From a checkpoint of a small autoregressive pixel model: batches of 32.
Rows from block 3 of a small autoregressive pixel model, named by matrix and row number. Rows with one number belong to one neuron. Each number is 128 + 24 x the weight over its row's rms, rounded and kept within 0 to 255. All counts start at 0.
After each neuron's rows are labels from the 100 images, of 14976, where the neuron reaches its largest size: "responds to" is what is common among them. Only what is clearly more common there than usual is listed. The data: telescope images of galaxies (Galaxy Zoo DECaLS).
# gate: MLP gate (model.blocks.3.mlp.gate.weight, 1152x384), inputs 308-383
# fc1: MLP up (model.blocks.3.mlp.fc1.weight, 1152x384), inputs 308-383
# fc2: MLP down (model.blocks.3.mlp.fc2.weight, 384x1152, transposed), outputs 308-383

gate.324 [140 107 110 137 148  88 124 138 112  84 121 120 112 145 122 112 128 124 138 130  97 182 162 104 124  96 126 104 121  98 116  86 113 116 127 136 183 147 128 124 143 121 123 112 134 158 133 131 108 113  93 103 108 134 120 204 118 157  79 128 132  92 162  96 159 128 138 103 128 139 145  95 112 152 147 148]
fc1.324 [137 148  96 126 176 100 129 156  95 115 125 106  95 166 149 111 142 144 113 116 105 154 135 146 115 139  97 103  92 112 148  97  79 144  85 103 162 109 138 112 143 144 153 125 115 131 126 112 118 100 168 118 135  94 135 173 157 149  82 127 128 178 129 172 121 145 124 135  98 155 149 124 124 152 141 132]
fc2.324 [116 145 158 131 144 132 146 140 118 121 147 139  85  91 126 126 100 139 126 134 155 119 119 136 146  85 107 132 128 168 106 147 151 147 190 101 121 101 175 130  92 132 154 116 142 170 124 137 131 115 134 104 152 140 125 139 109  96 116  91 119 151 142 129 119 170 147 133 119  93 115  89 166 108 138 151]
responds to: edge-on disk: yes; roundness: cigar-shaped

gate.658 [126 165 155 146 151 143 207 121 155 150 141 154  99 143 155 168 131 119  71  85 147 133 108 133 129 107 116 140 149 145 175 106 141 147 128 121 132 160 138 157 156 135 144  74 132 100 140 113 105 141 109 143 148 124 145 135  79 125 162 143 122 118 166 139 146 135  98 157 163 186 117 127 114 137 135 119]
fc1.658 [140 172 129 113 128  99 169 158 164  85 133 167 101 126 136 138 173 102  88 126 118 129 144 123 110 118 128 122 173 159 175  99 135 140 180 100 124 125 126 130 156 175 149  99 148 117 148 127 109 107 157 125 156 134 177 151 123 121 119 164 120 122 124 107 126 135 108 157 134 122 145  97 144 154  91  94]
fc2.658 [119 115 147 105  87 130 127 121 179  95 130 114 141  91 121 113 194 131 149 145  78  80 154 138 103 116 131 137 123 141 141 126 122 137 125 128 133 131 134 137 111 128 158 127 101 155 105 144 151 108 150 155 114 151 108 147 131 137 151 134 165 109 162 109 112 124 158 157 135 122 127  95  84 110 138 117]
responds to: roundness: cigar-shaped

gate.667 [110  93 143 124 119 141 122 149  89 129 107 145  85 123 129 120 137 120 161  95 136 130 125 127 172 155 142 117 112 130  87 132 131 126  94 159 143 117 113 137 154 134  85 153 129 124 151 118 107 131 131 164 137 118 113 141 129 111 113 143 129 114  83 126 121 179  95 133 105 106 100 153 123 160 163 122]
fc1.667 [140 117 174 131 128 115 157 120 105 134 111 100 103 126 105 168 119 113 102 136 118 111 131 109 157 103 154 123 109 116 115 138 143 112  78 146 113  78 160 118 167 115  88 155 105 170 160 138 136 138 114 143 123 163 105 164 163 147 118 133 109 113 114 152 111 165 153 176 147  80 131 175 118 119 123  83]
fc2.667 [158 132 133 139 155 125 125 126 141 155 136 130 144 130 147 112 147 137 130 117 152 158 143 125 149 129  63 119 122 132 114 150 140 160 170 130 214 178 134 139  53 127 131 147 138 148 116 100 128 122 119 138 127  79 129 111 111 147 126 146  96 125 152  74 109  92 166 144 139 131 158 109 140 124 131 116]
responds to: roundness: cigar-shaped

gate.280 [164 131 148 125 136 152  92 170 117 155 119 110 106 104 114 139 151 121 142 132 124 101 122 142  79 120 161 114 131 100 149 154 112 158 106  68 140  99 100 133 126 129 118 114 104  96 137 146 130 120 159  97  86 139 169 146 149 121 110 146 139 152 153 120 120 142 136 124 128 122 145 135 169 126  93 105]
fc1.280 [167 138 147 135  94 140 133 154  70 139 103 139 130 154 125 147 166 133 114 100 126 135 108 163 108  94 140 184 158 103 130 150 123 138 123 118 172 133 123 124 122 144 110 124 160 120 108 147 152 156  78 110  90 116 141 171 131 129 115 106 104 136 169 139  86 107 135 125 129 152 118  96 127 136 115 132]
fc2.280 [ 75  95 149 121 130  98 116  96 112 119 163 140  95  85 150 116  91 144 124  87 140 121 103 113  98 161  72  78 132 123 137 138  99 145 132 137 101 143 103 113 102 144 125 131 147 110 147 122 156 121 124 122 118 119 134 112 140 169  96 162 128 114 131 130 141 141 137 101 143 152 120 142 164 131 142 144]
responds to: shape: featured or disk; edge-on disk: no; spiral arms: yes

gate.182 [105 129 135 112 136 122 121 113 163  91 162 109 134 131 119 148 139  93 130 163 114 143 149 126 115 159 140 103 107 158 141  98 113 121 136 113 107 118 121 124 155 131  83 145 145 107 106 165 113 105 171 122 114  84 137 141 109 150 119  89 113 112 153 138  98  87 118 159 147 148 141 125 130 113 142 151]
fc1.182 [130 176 115 138 170 169  96  83 126 131 123 144 148 102 121 168 123 142 125 114 153 141 125 142  77 148 134 114 125 109 152 138 122 104 117  99 205 121 100 126 143 127 166 146 125 147 137 124 178  89  82 149 103 124 182 100 146 125 129 118 109 165 117 110 111 140 130  89 151 137 134 135 131 116 152 133]
fc2.182 [ 96 109 151 167 135  99  94  81 122  97 163 132  98  96 141  85 121 150 129 148 135 107 119  90 176  97 179 119 139 124 106 147 145 122 128 144 118 111 118 108 124 135 102 153 127 140 109 102 125 111 131 103 108 110 113 112 118 133 143 159 184 169  99 131 164 141 133 143 120 161 120 113 166  97  99 136]
responds to: shape: featured or disk; edge-on disk: no; spiral arms: yes

gate.78 [140 162 145 103 121 164 153 112 142 133 133  93 116 127 148 158  98 139  92 124  88 159 137 159 170 110 157  70 157 134 106 155 125 130 110 128 116 153 113  62 147  82 146 119  83 172 100 154 134 130 126 119 114 102 114 124 186 134 133 124 120 161 183 128  85 139 144 166 143 117 129 121 144 174 162 168]
fc1.78 [105 102 127 114 149 113 107 155 119  95 138 118 156 145 108 139 101 180 115 145 135 111 102 150 126  83 149 129 139 146 105 137 154 125 156 157 109 148 133 130 106 116  88 119  88 100 107 127 132 111 127 137 111  78 162 114  94 124 117 136 120  74 181  91 137 142 123 106 132 159 152  87 113 122 146 160]
fc2.78 [113 157 100 133 104 157 107 109  77 109 102 114 138 101  85 107 131  91  92 117 124 136 102 188 126 158  82 101 133  95 143 125 135 135 143 107 186 148 124 128 178 151 165 121 164 118 156 146 125 130 127 168 164 120 117  98 118 197 133  91 112 106 136 111 134 111 152 144 146 117 131 101 137 137 106 132]
responds to: roundness: cigar-shaped

gate.524 [147 150  96 142 125 174 140 143 137  70 145 112 131 105 137 136 133 157 183 146 117 121 111 126 121 122 168 135 153  74 174 136 131 135 182 156 109 140 107 127 129 150 160 128 105 148 120 151 142 123  90 133 130 138 140 135 158 180 140 127  89 102 137  97 120 144 111 111 112 132 100  99 135 132 150 155]
fc1.524 [135 101 128 119 177 154 132  72 133 128 111 118 129 111 123 118 126 131 157 130 163 110 146 132  97 152 101 104 118 133 153 157 144 138 126 179 136 103 186 148 145 134 132 174 122 115 137  94 147 172  64 116 115 144 125 146 160 130 120 141 103 132 112 107 112 103 148  65 136 135 124  70 158 134 122 148]
fc2.524 [124 106 134 148 116  96  99 138  94 114  80 111 133 128 135 136 159 146 134 105  78 101 130 120 128 144 142 126 160 109  99  88 164 124 117  89 124  93 104 137 157 123 159 124 143 111 127 128 138 126 131 138 155 153 140 112 162 122 160 125 116 145  97 131 164 151 139  94 105 116 152 158 103 113 101 141]
responds to: roundness: round

gate.74 [108 126 128 134 142  98 153 125 119 131 170 118 147 136 125  64  89  99 106 112 109 177 130 138 138 140 129  81  91 151  85 127 161 105 142 134 154 153 129 134  99 156 147 153  90 125 138 142 159 144 140 111 126 125  98 138 114 119 132 138 137  98 137 146 141 102 101  98 142 111 126 149 110 121 141 174]
fc1.74 [130  54 133 113 115 141 104 111 139 133 114 148 166 107 119 125 101 129 124 127 148 124 118 106 168 130 123 123  92 120 125 140 124 115 137 134 146 125 100 146 148 154 118 128 108 147  99 132  98 152  91 111 127 139 154 161 185  98 106 162 145 129 123 105 137 131 146 147 114 116 105 161 101 152 110  85]
fc2.74 [110 111 138  92 125 138 176 119 145 105 128 146 126 134 116 147 166 127 124 145 106 111 138 144 100 102  99 145 142 165 174 176 168 167 112 193 158  98 139 137 137 130  94 134 170 135 144 111 133 135 135 165 126 106 169 160  86  75 125  91  85 117 138 117  90 115 146  94 138 108 109 121 132  90 152 123]
responds to: edge-on disk: yes; roundness: cigar-shaped

gate.123 [120 112 117 155 175 126 151 132 126 136 109 162 139  91 128 154 128 115 100 124 145 143 127 126 102 137 144 100 122 173 147 155 113 136  95 148 150 141 145 168 122 141 153  91 141 137 172 107 142 145 164 136 142 173  93 113 151 160 127 119 147 106 132 157 156 115 117  94 127 143 134 119 155 131 114 137]
fc1.123 [126 127 158 118 142 106 141 107 102 129 112 136 106 128 146 138 181  78  94 146 100 139  99 132 153 138 144 109 162 114 146 148  98 177 104  77  98  90 159 119 135 118 135 160 164 155  98 140 131 100 137 118 117 112 150 129 135 110 137 135 119 115  97 111 116 142 137 148 118  83 111 147 131 163 100 156]
fc2.123 [130 142 107 165 152 152 145 131 162 102 135 136 153 116 144 165 131 145 151 164  98 119 118 106  83  94  96 115 145 114 111 139 128  83 105 136 113 146 133 138 118 148 126  73  94 109 151 164 123 149 135  87 135 147 117  89  91 129 126 122 133 164 142 146 109 103 175 141 131 132 102  85 122 142  91 117]
responds to: roundness: cigar-shaped

gate.129 [ 86 101 106 111 147 143 146 162 121 111 130 148 140 133 155 125 139 112 117 133 153 134 129 123 111 133 142 169 132 146  94 150 164 110 163 109  96 126 121  75 115 130 118 110 128 143 116 145 134 145 100  86 117 132 145 105 140  89 109 135 107 120  93 132 105 137  99 141 198 132 187 146 122  97 146 100]
fc1.129 [146 177 133 147  90 140 108  97 126 119 129 134 131 126 115 140  89 145 164 118 129 139  94  68 136 146 178 105 137 123 159 147  77 149 150 128 149 116 143 163 131 147 145 168 124 140 127 169 143 152 148 128 134 129 107 160 139 110 164 143 133  96 134 184 129 160 111 137 131 124  95  79 116 128 166 120]
fc2.129 [142 125 139  59 102 145 133 153 149 117 164  85 121 123 101 104  85  96 155 150 169 139 122 123 165 124 110 164 131 124 137 147 179  97 105 103 125 137 105 146 164 100  92 101  88 140 145  99 151 129 113 142 161 152 126 142 158 134 143 151 155 137 188 143 124  83 100 148 112 152 131 162  97 164 122 140]
responds to: spiral arms: yes

gate.435 [140 119 137 102 157  97 149  77  74 109 143 146 103 144 172 111 113 108 102 156 178 138 158 126  80 145  92 148 131  86 186 140 108 119 116 130 149 101 121 133 187 133 115 124 151 113 128 161 131  85 166  94 164 108 167 110 121 115 136 157 127 103 138 130 167 139 139  82 119 143 125 116 125 149 131 175]
fc1.435 [155 153 120 145 116 154 124 138 133 154 111 113 139  91  86 135 148 136 168 146  79 116 102 122 155 118 138 111 136 114 106  97 154 149 120 118 103 166 134 114  93 113 156  95 103 163 146  98 120 188 108 150 126 172 122 144 124  94 138 109 116  96 133 130  83  95 101 141 103 118 132 139 123 143 142  88]
fc2.435 [138 137  87 134 122 156 125 106 128 129 109 120  98 109 184 102 155  98 132 179 108  99 151 111 139 137 108 128 127  94 173 117 146 135 115 139 134 119 155 147 108  99 142 130 109 134 132 117 132 136 137 143 143 115 102  93 174 104 140 106 119 136  98 117 157 106 128 156 137 124 133 139  89 122 100 140]
responds to: edge-on disk: yes

gate.671 [109 130 105 145 126 120 110 150 111  77  85  98 117  98 149 121  90 101 148 150  99 109 106 111 124 182 137 149 134 144 124 121 157 124 104 156 126 126 130 120 128 140 100 125 182  74 110 124 101 117 148 112 120 123 130 128 135 161 113 130 123 126 118 101 148 157 160 169 105 153 167 112 115 173 137 120]
fc1.671 [144 139 112  78  80 116 148 123 149 177 118 116 102 104 119 157 104 151 122 119 135 108 170 144 178 134 148 130  87 111 171 154 152 153 147 150 127 175 111 127 117 126 120 113 121 109 128 178 147 135 133 174 154 153 127 117 100  81 124 165 141 125 167 157 130 144 106 119  92 116 116 116 107 123 137 131]
fc2.671 [115 137 117 133 126 101  83 135 146 155 146 137 128 102 154  99 157 113 104  95 113 110 132 114  97 151  98 134 130 120 176 114 123 122 158 177 134 156 184 130  97 136 172 160 123 156 130 104  86 144 102 100 141 129 133 149 150 105 113 132 123  69 139 152 150 101 117 202 120 124 143 136 107 157 119 135]
responds to: shape: featured or disk; spiral arms: yes

gate.739 [132 104 121 156 126 157 113 136 113 145 136  94 147  68 120 102 127 132 168 145  68 164 148 142  95 134 122  99 125 124 116 136 125 163 155  85 133 114 196 133 191 135 154 140 101 130 114 167 138 123  89 121 126 131 140 149 132  83 104 122 138  99  95 157 105  94 160 136 126 132 153 102 115 127 143 105]
fc1.739 [116  81 121 121 161 145 155 130 149 127 160  98 164 109 134 135 114 102 127 104 140 113 142 139 186 140  76 170 120 123 122 150 139  96  89 136 116 133 150 133 149 109 136 102  94 127 160 108 137  99 124 130 127 158 126 123 105 127 143 126 145 139  57 134 146 132 135 123 101  96 115 135 110 145 134 139]
fc2.739 [177 149 148 110 129 151 114 151 163 155  99 132 109 112 119 148 105 169 120 118 120 126 110 133 119  87 153 111  98  92 164  80 183 147 122  86 156  88 144  86 104 122 141 113 101 139 109 127 132 156  95 157 158 153 106 141 157  59 113  92 149 134 143 130 124 148 120 130 108 163 136 160 117 157  91 160]
responds to: shape: featured or disk; edge-on disk: no; bar: no

gate.519 [118 174 130 144 116  95 175  86 127 138 139 140 122 101 136 127 141 161 118 156  80 139 109 157 153 152 118 180  85 143 125 177 125 114 149 119 107 143 124 157 118 129 120 144 129  52 171 136 143 157 119 112 121 137 111 154 125  72 139 136 128 151 112 102 120 154 120 147  82  85 125 121 164 187 110 116]
fc1.519 [118 130 125  68 121 100 116 161 106 155 152 123 141 146 124 165 135  95 145 113 118 128 154 108 160 121 102 114 108 156 114 123  79 120 130 111 112 155 124 117 164 143 111 165  94 143  93 156  91 133 134 116 136 105  90 125 140 125 101 103 148  95 103 153  96 113 125  67 122 134 133 146  86 131 117 127]
fc2.519 [ 90 159 152 158 149  96 152 116 113 125 151  77 149 123 108  98 178  99 109 170 123 113 100 150 155 108 155 112 128 121 114 121 132 162 163  57  83 128 100 156 140 141 139 151 153 102 117 113 157 126  88 149 155 115 135 132 143  99 123 118 158 108 165 118 107 143 102 127 109 110 137 128 109 101  83 141]
responds to: edge-on disk: yes

gate.221 [135 147 165 113  52  85 158 164 107 108 137 154 127 113 159 138 122 154 117 137 112 113 133 134 125 169 173 180 154 160 150 143 135 140 101 141 118 162 119 153 113 123 127 184 168 125 119 125 121 122 123  87  86 142 129  96 117 156 120 110 122 152 171 136 117 122 135 173  79 111  98 126 156  85 156 115]
fc1.221 [131 123 122 151 152  89  77 162 133 107 124 156 153 110 100 116 139 110 103 138 126 143 138 113 159 106 133  88 147  88 150 133 158 132 152 107 207 133 140 143 161 146 132 103 149  89 147 138 130 129 100 165 103 150 131 151 133 130 133 144 133 151  97 112 105 129 109 117 159 142 178  79 136 154  88 120]
fc2.221 [134 129 103 106 126 177  89 140 136 127 102 134  92 138 136 119 103 146 174 146 127 112 139 160 135  79 153 140 176 148 137 135 126 144 155 114 106 127 121 129 136 169 149 140 117 142 132 147 146 181 137 138 155  99 141 162 151 136  97  85  97 147 123 141 143 151  99 128  82 110 155 181 151 149 142 106]
responds to: shape: featured or disk; edge-on disk: yes

gate.49 [123 161 109 113 141 108 149 125 152 137 137 136 115 101 138 123 131 112 136 122  93 100 126 129  87 164 124 168 168 139 100 126  98 164 122 160 115 107 153 108 109 158 145  98 150 122  92 152  83 126 149 163 146 151 114 151 155 122 158 113 131 162 125 129 125 147  85 102 125 107 150 142 127 108  95 159]
fc1.49 [106 111 120 125 150 122  93 147 145  94  71 147  88 132 167 105 121 143 123  97 182 137 118 120 166 124 127 139 162 106 114  73 154 121 165 124 133 159 106 139 111 105 106 162  65 144 105 106 142 122 106  94 122 125 101 135 117 153 135 144 133 113 143 125 137  94 109 170 137 170  97 102 141 135 163 107]
fc2.49 [141 137 128 191 145 145 157 159 130 171 148 147 117 167 117 119 140 139 147 173 144 124 148 130 104 165 152 156  97 116 129 142 146  83 123 129 128 110 152 140 139 124 150 125 138 138 149 139 120 126 162 141 156 117 132 134 120 118 166 117 125  83 115 131 142 156 111  89 127 149 118  90 168 137 164 124]
responds to: shape: featured or disk; edge-on disk: no; spiral arms: yes

gate.403 [ 93 119 138 115 142  96 150 124 155 155  88 149 150 122 125 154 152  97  87 120 136 121 138 104 179 156 173 141 173 101 159 128 115 105 152 116 122 144 152 177 158 135 104 161 110 129 167 141 141 110 122 128 143 122 151 103 134 110 132 130 107 123 140 125 165 112 158 103  87 119 109 102 155 180 154 148]
fc1.403 [137 147 118 144 130 178 122 124 103 139 138 120 132 104 123 116 102 151 164 136 120 163 151 172  93  83  99 101  68 123  92 139 142 157 123 106 139  98  90  65 112 134 124 123  89 138  80 119 143 142 138 112  99 113 100 145 132 125 129 128 156 135 117 153  73 126 125 123 170 134 145 175  63 109 119 114]
fc2.403 [112 139 126 145 127 176 126 133 143 135 123 101 117 121 123  86 104 121 141 101 111  89 116 135 136 152 146 120 141 106  99 159 118 128  88 137  97 121 103 105 127 133 135  69 129  88 146 123 132 140 133 133 125 129 150 145 131  90 158 131 141 184 133 145 192  76 107 107 138 101 154 148 171 120 124 117]
responds to: edge-on disk: yes

gate.154 [138 138 107 110  83 143 114 152 121  96 151 101  95 114 122 125 121 140 155 129 113 148 133 100 187 148 128 142 113 137 140 112 115 161 148 115 169 172 142 129 143  75 159 102 118 101 153 143 143  88 123 147 134  84  81 123 114 131  69 150 141 106 129 109 194 157 129 116 127 141 152  78 125 107 101 176]
fc1.154 [138 123  98 165 145 123 106  80  94 169 101 120 117 155 148 146 136 153 154 139 141 127 124 165  95 153 113 100 150 156 133  72 147 129 122 129 145 146 134  97 149 125 102 159 157 159 139 114 136 180 117 122 168 142 138 127 125 138 112 103 105 142 123 102 117  90 110 138 130 133  76 108 177 122 148 113]
fc2.154 [168 153 115 139  67 124 147 130 125 120 118 129  99 166  56 102 113 101  98 126 122 166 120 123 136 113 122 125 106 112 152 169 132 120 115  94 122  67 142 125 127 141  82 123  66 107 118 118 114 139  96 124 107 142 133 127 166 170 153 136 138 138 109 135 106 121 151 135  86 102 124 144 164  90 113 134]
responds to: edge-on disk: yes; roundness: cigar-shaped

gate.425 [142 120 138 153 148 161 114 124 128 118 135 101 155 155 101 115 101 181  86 125 145 154  99 134 149 124 121  71 142 177 152 134 138 122  74 108  62 145 148 148 137 149 132 122 149  74 132  90 123 119 137 139  93 129 147 109 156 132 139 102 158 150 127 141 102 159 120 116 130 155 129 105 149 130 143 107]
fc1.425 [157 110 102 113 121  64 123 115 162 160 123 151 108  95 133 151 170 138 139  94 174  93 148 114 179 177 161 130 117 102 141 140  73 108 111 149 121 112 159  88 111 112 111  91 134 116 140 107 106 114 133 146 163 148  89 118 117 172 174  72 124 173 111 146 155 158 137 109  92  78 101 135  97 108 131 116]
fc2.425 [122 131 166 130 124 116 148 110 107 113  91 102 166 161 139 126 206 169 144 104 142 157 122 126 117 130 155 113 133 165  79 109 128 132 144 153 139 120 161 133 112 126 115 123 139 136 125 100 201  89 108 156 110 126 154 122 145 140 139 126  90 127 141 115 111 143 128 100 127 165 150 176 139 152 102 110]
responds to: edge-on disk: yes

gate.302 [136 118 168 102 132 129 154 115 132 108 141 127 151 136 130 137 134 161 162 105  97 157  94 151 170 132 165  75 161 111 152  79  94 161 100 125 103  92 129 114 146 112 119 134 144 172 104 139 145 135 156 142  96  88 167 107 145 104 131 173  91  91 104 120 207 142 183 126  82 119 131 137 133 163 102 128]
fc1.302 [164  93 139 135 122 114 110 133 146 109 108 149 126 106 151 142 131 120 133 128  95 134 138 118 160 169 148 104 132 117 101 118 145 132 128 140 109  63 113 124 135 135 144 105 134 158 110 147 149 138 174 119  73  72 142 109 126 156 120 153  87  85 119 144 156 137 166 124 131 141 134  84 121 124 144 159]
fc2.302 [114 159  99 111 136 107 157  93  91 121 138 122 112 126 125 162 124 178 124 164  83 137  95 154 109 127 156 108 162 105  77 112 116 149 181 124 156 142 112 127 132 119 113 155 146 159  99 134 111  88 172 148 135  99 122  97 131  75 100 137 113 114  88 141 105  93 111 129 133 146 117 158 105 134 134 101]
responds to: roundness: cigar-shaped

gate.591 [102 137 118  92 152 133 116  98 181 144 134  83  97 117 130 146 142 158 115 155  77  89 171 147 133 157 150 100  93 147 119 120 136 165 119 117  88 145  96 106 154  93 140 119 135 137 148 151 143 119 129 127 146 150 147 150 148 180 143 143 129 170 160 114 139 135 127 167 120 155 133 151 117 132 131 119]
fc1.591 [160 124 101 138 128  93 179 145 130 145 142 103 162  74 158 119 126 109 153 143  94 141 141 159 115 166 175 191 101 117 107 148 149  97 143 121 139 148 112 104 136 150 133 142 145 101 141 132 145 136 167  91 151 155 120 144 111 133 129 140 135 179 166 143 111 147 159 155 130 122  93 143 134 118 162 135]
fc2.591 [131 139 110 140 101 112 137 137 114 143 164 155 173 140 140  94 162 137 120 154 141 111 116  85 146 123 109  89 126 112 160 179 101 162  95 128 120 135 123 106 115 122 151  79 147 161 117 141 122 114 142 140 113 164 128 138 137 134 109 162 128 130 137 113 141 139 116 147 154 159 119  79 111 144 137 123]
responds to: roundness: cigar-shaped; edge-on disk: yes

gate.238 [119 146  94 123 116 166 152 147 144  90 158 147 105 140 100 151 147 129  99 152 147 195  81 127 108 134  64 102 125 154 136 104 140 111  88 168 166 137  81  94 150 142 110 117 115 145 140 102 136 113 140 119 156 139 122 127  99 104  90 129 161 151 141 155 128 114 118 136 119 110 127 153 146 108 131 127]
fc1.238 [150 143 168 132 118 109 138 136 104 139  93 111  84 115 157 107 128 136  83 122 188 108 161 100 134 110 155 139 145 121 141 120 138 114  83  94 143 151 125 103 142 157 120 147 129 147 138 133  97 123 130 146 108 121 133 106 148 135 146 186 128 200  57 130  98 106 103 117  89 119 111 125 152 122 121 156]
fc2.238 [ 72 123 150 155 144 127 126 167 125 108 148  63 154 150 140 140 159 136 103 113 120 139 134 143 125 151 127  90 156 142 132 118 198 110 156 142 111 144 148 114 123 109 107 144  80 121 116 160 167 125 121 115 127 132 108 143 126  96 145 127 136 108 161 149 111 128 131 167 110 138 116 128 122 111 150 144]
responds to: edge-on disk: yes; roundness: cigar-shaped

gate.326 [129 140  99 146 191 106 146 113 124 108 136 113 111 118 126 119  98 136 130 162 133 134 141 149 143 156 126 137  88 151  97  98 169 110 129 134 132 122  99  94 142 146 134 105 140 135 166 160 150 113 116 106 128 157 122 158 121 137 106 139 117 119  97 113 164 148 109 109 135 150  98 160 137 165  93 153]
fc1.326 [ 78 148 167  99  80  94 121 148 118 141 130 112  99 144 176 157 153 133 115 146 135 146 124 142 117 129 135 141 113 167 113 127 127 137  96 108 135 119 149 144  99  92 114 115  98 110  89 108 120 129 117  99 161 109 124 138 109 115 138 127 115 140 143 129 181 153  94 171 185 147 123 107 114 110 104 121]
fc2.326 [148 102  88 126 134 168 172 157 116 116 159 148 148 132 135 139  98 152 149 125  96 100 145  93 110 152  91 115 148  98  96 108 121 147 141 184 115  75 102 110 134 145 112  98 123 116 116 152 121  87 119 106 153 136 122  63 138 193 135 109 131 138 112 143 139 130 141 122 103  99 129 106 157 110 129 138]
responds to: spiral arms: yes

gate.652 [154 134 138 112 149 135 165 114 144 125 105 130  74 111 108 108  87  82 104  84 123 110 143 111 122 116 104 131  65 103 159 141  97  96 167  85 157 121 142 120 132 126 110 114 117 128 103 108 123  97 129 118 129  99 113 159 127 114 121 116 152 120 159 122 172 148 135 115 133 109 106 113  88 123 127 139]
fc1.652 [ 97 141 113  95 106 165 111 111 184 114 150  99 112 111 143 123 111  90 104 126 149 112 151 117 154 168 148 112 109 136 146 122  92 146 153 142 106 116 108 117 126 146 113 111 141 143 106 123 121 115 159 118  89 145 122 154 128 124 164 155 133 149 135 148  98 104 161 147 131 133 150 100 131  92 102 105]
fc2.652 [145 148 169  99 151 146 150 173 128 150 110  97 169 118 146  85 130 141 138 118 108 130 140  99 124 139 139 132 101 155 129 126 145 136 171  69 126 130 174 150 131 148 166 113 158 100 113 129 120 152  76 176 119 138 155 113 112 136  96 113 124 122 128 119 133 129 158 123 160  59 179 127 106 134 118 169]
responds to: shape: featured or disk; edge-on disk: yes

gate.752 [121 123 133 127 107 106 105 115 139 115 153 120 120 145 143 178 162 114  91  85 146 139 123 104 134 145 123  87 152 155 155 118 120 113 169 140 111 146 130  95  92 117 143 137 134 165 148 125 139 107 100 152 136  95 143 120 161  94 107 116 143 114 138  88  70 158 121 148 129 144  95 147 130 139 153 162]
fc1.752 [ 95 132 155 152 143 106 135 120 161 116 169 143 155 137 144 135 110 169 143 113 146  89 120  99 126 126 176 154 152  91 118  91 128 125 109 118  81 109 132 123 118 124 107 129  87 160 169 125 184 147  89  96 125 177  99  93 136 131 122 154 161  96 129 119  98 103 181 126 121 123 145 134 113 148 137 138]
fc2.752 [113 138 182 170 113  88  92  89 130 127 124 120 122 150 141 122 156 136 147 160 167 133 141  66 173  89 120 158 148 108 120 131 148 152 110 108  71 118 111 155 150 126 123 154 108 124 115 141 146 124 121 118 112 129 133 129 129 128 115 131 125 128 102 122 137 119  97 117 151 124 116 152 153 146 135 127]
responds to: shape: featured or disk; edge-on disk: no; spiral arms: yes

gate.224 [145 127 110 138 158 104 136 150 124 154 143 133 113 123 106 116 113 131  98 108  49 142 129 117 181 119 137 137  83 156 123 136 106 116 112 102 118  80 128 120 135 117 129 120 111 182 126  96 151 134 148 137 124 145 136 159 145 115  88 159 148 119 122 134 144 131 139 152 122 129 128 162  84 109 140 106]
fc1.224 [107  89 133 128 116 110  63 132  90 148  93 140  98 113 167 120 148 175 149 151 132  94 115 108 116 115  97 106 112 107  87 117 127 127 122 122 131 137 155 123 121 112 166 134 116 154 122 182 130 125 135 124 156 110 109 109 120 159 116 111 141  96 132 137 151 128 117 128 124 145 138 110 121 153 145 117]
fc2.224 [138 153 107 147 123 185 123  80 120 118 144 126 125 160  80 141  99 118 136 160  99 122 162 121 102 162 167 166 112 119 117 170 135 117 140 155 144 149 121 170 150 141 112 104 150  97 114 117 136 117 104 142 131 109 132 157 164 122 106 103 130 139 150 133 108 122 139 114 147  94 104 132 144 135 124 144]
responds to: roundness: cigar-shaped

gate.583 [149 107 125 121 189 113 118 164 104 106 102  75 113 167 131 104  98 164 163 136 112 130 123 133 119 118 110 103 124 113 124 146 155 135 164 139 139 135 149 161 122  88 122  73 139 158 120  75 122 138 106 144 152 135  68 162 101 120 152  93 161 117 152 114 124 165 105 153 111 149 120 177 107 102 139 152]
fc1.583 [121 123 131 116  74 122  99 154 113 145 101 114  87 116 130  72 101 109 133 119 128 108 100 176 161 117 113  89 147 120 116 116 125 125 111 121 128 111 125 152 121 127 102 153 140 107 124 108 161 115  81 152 128 115 107 128 152 139 104 113 110  94 143 134 142  86 151 146 101  76 104  96 139 159 102 119]
fc2.583 [161 136 145 117  95 120 123 117  93 115 135 137 164 140 118 131 137 125 127 129 141 145 122 125 115 123 124 140 102 128 105 170 112 149 153  98 110 127 112 106 103 118 121 147 116 125 173 105 144 153 131 108 175 157 133 125 130  91 147 120 169 171 103 150 129 141 104 122 119 102 121 102 152 105 114 157]
responds to: roundness: cigar-shaped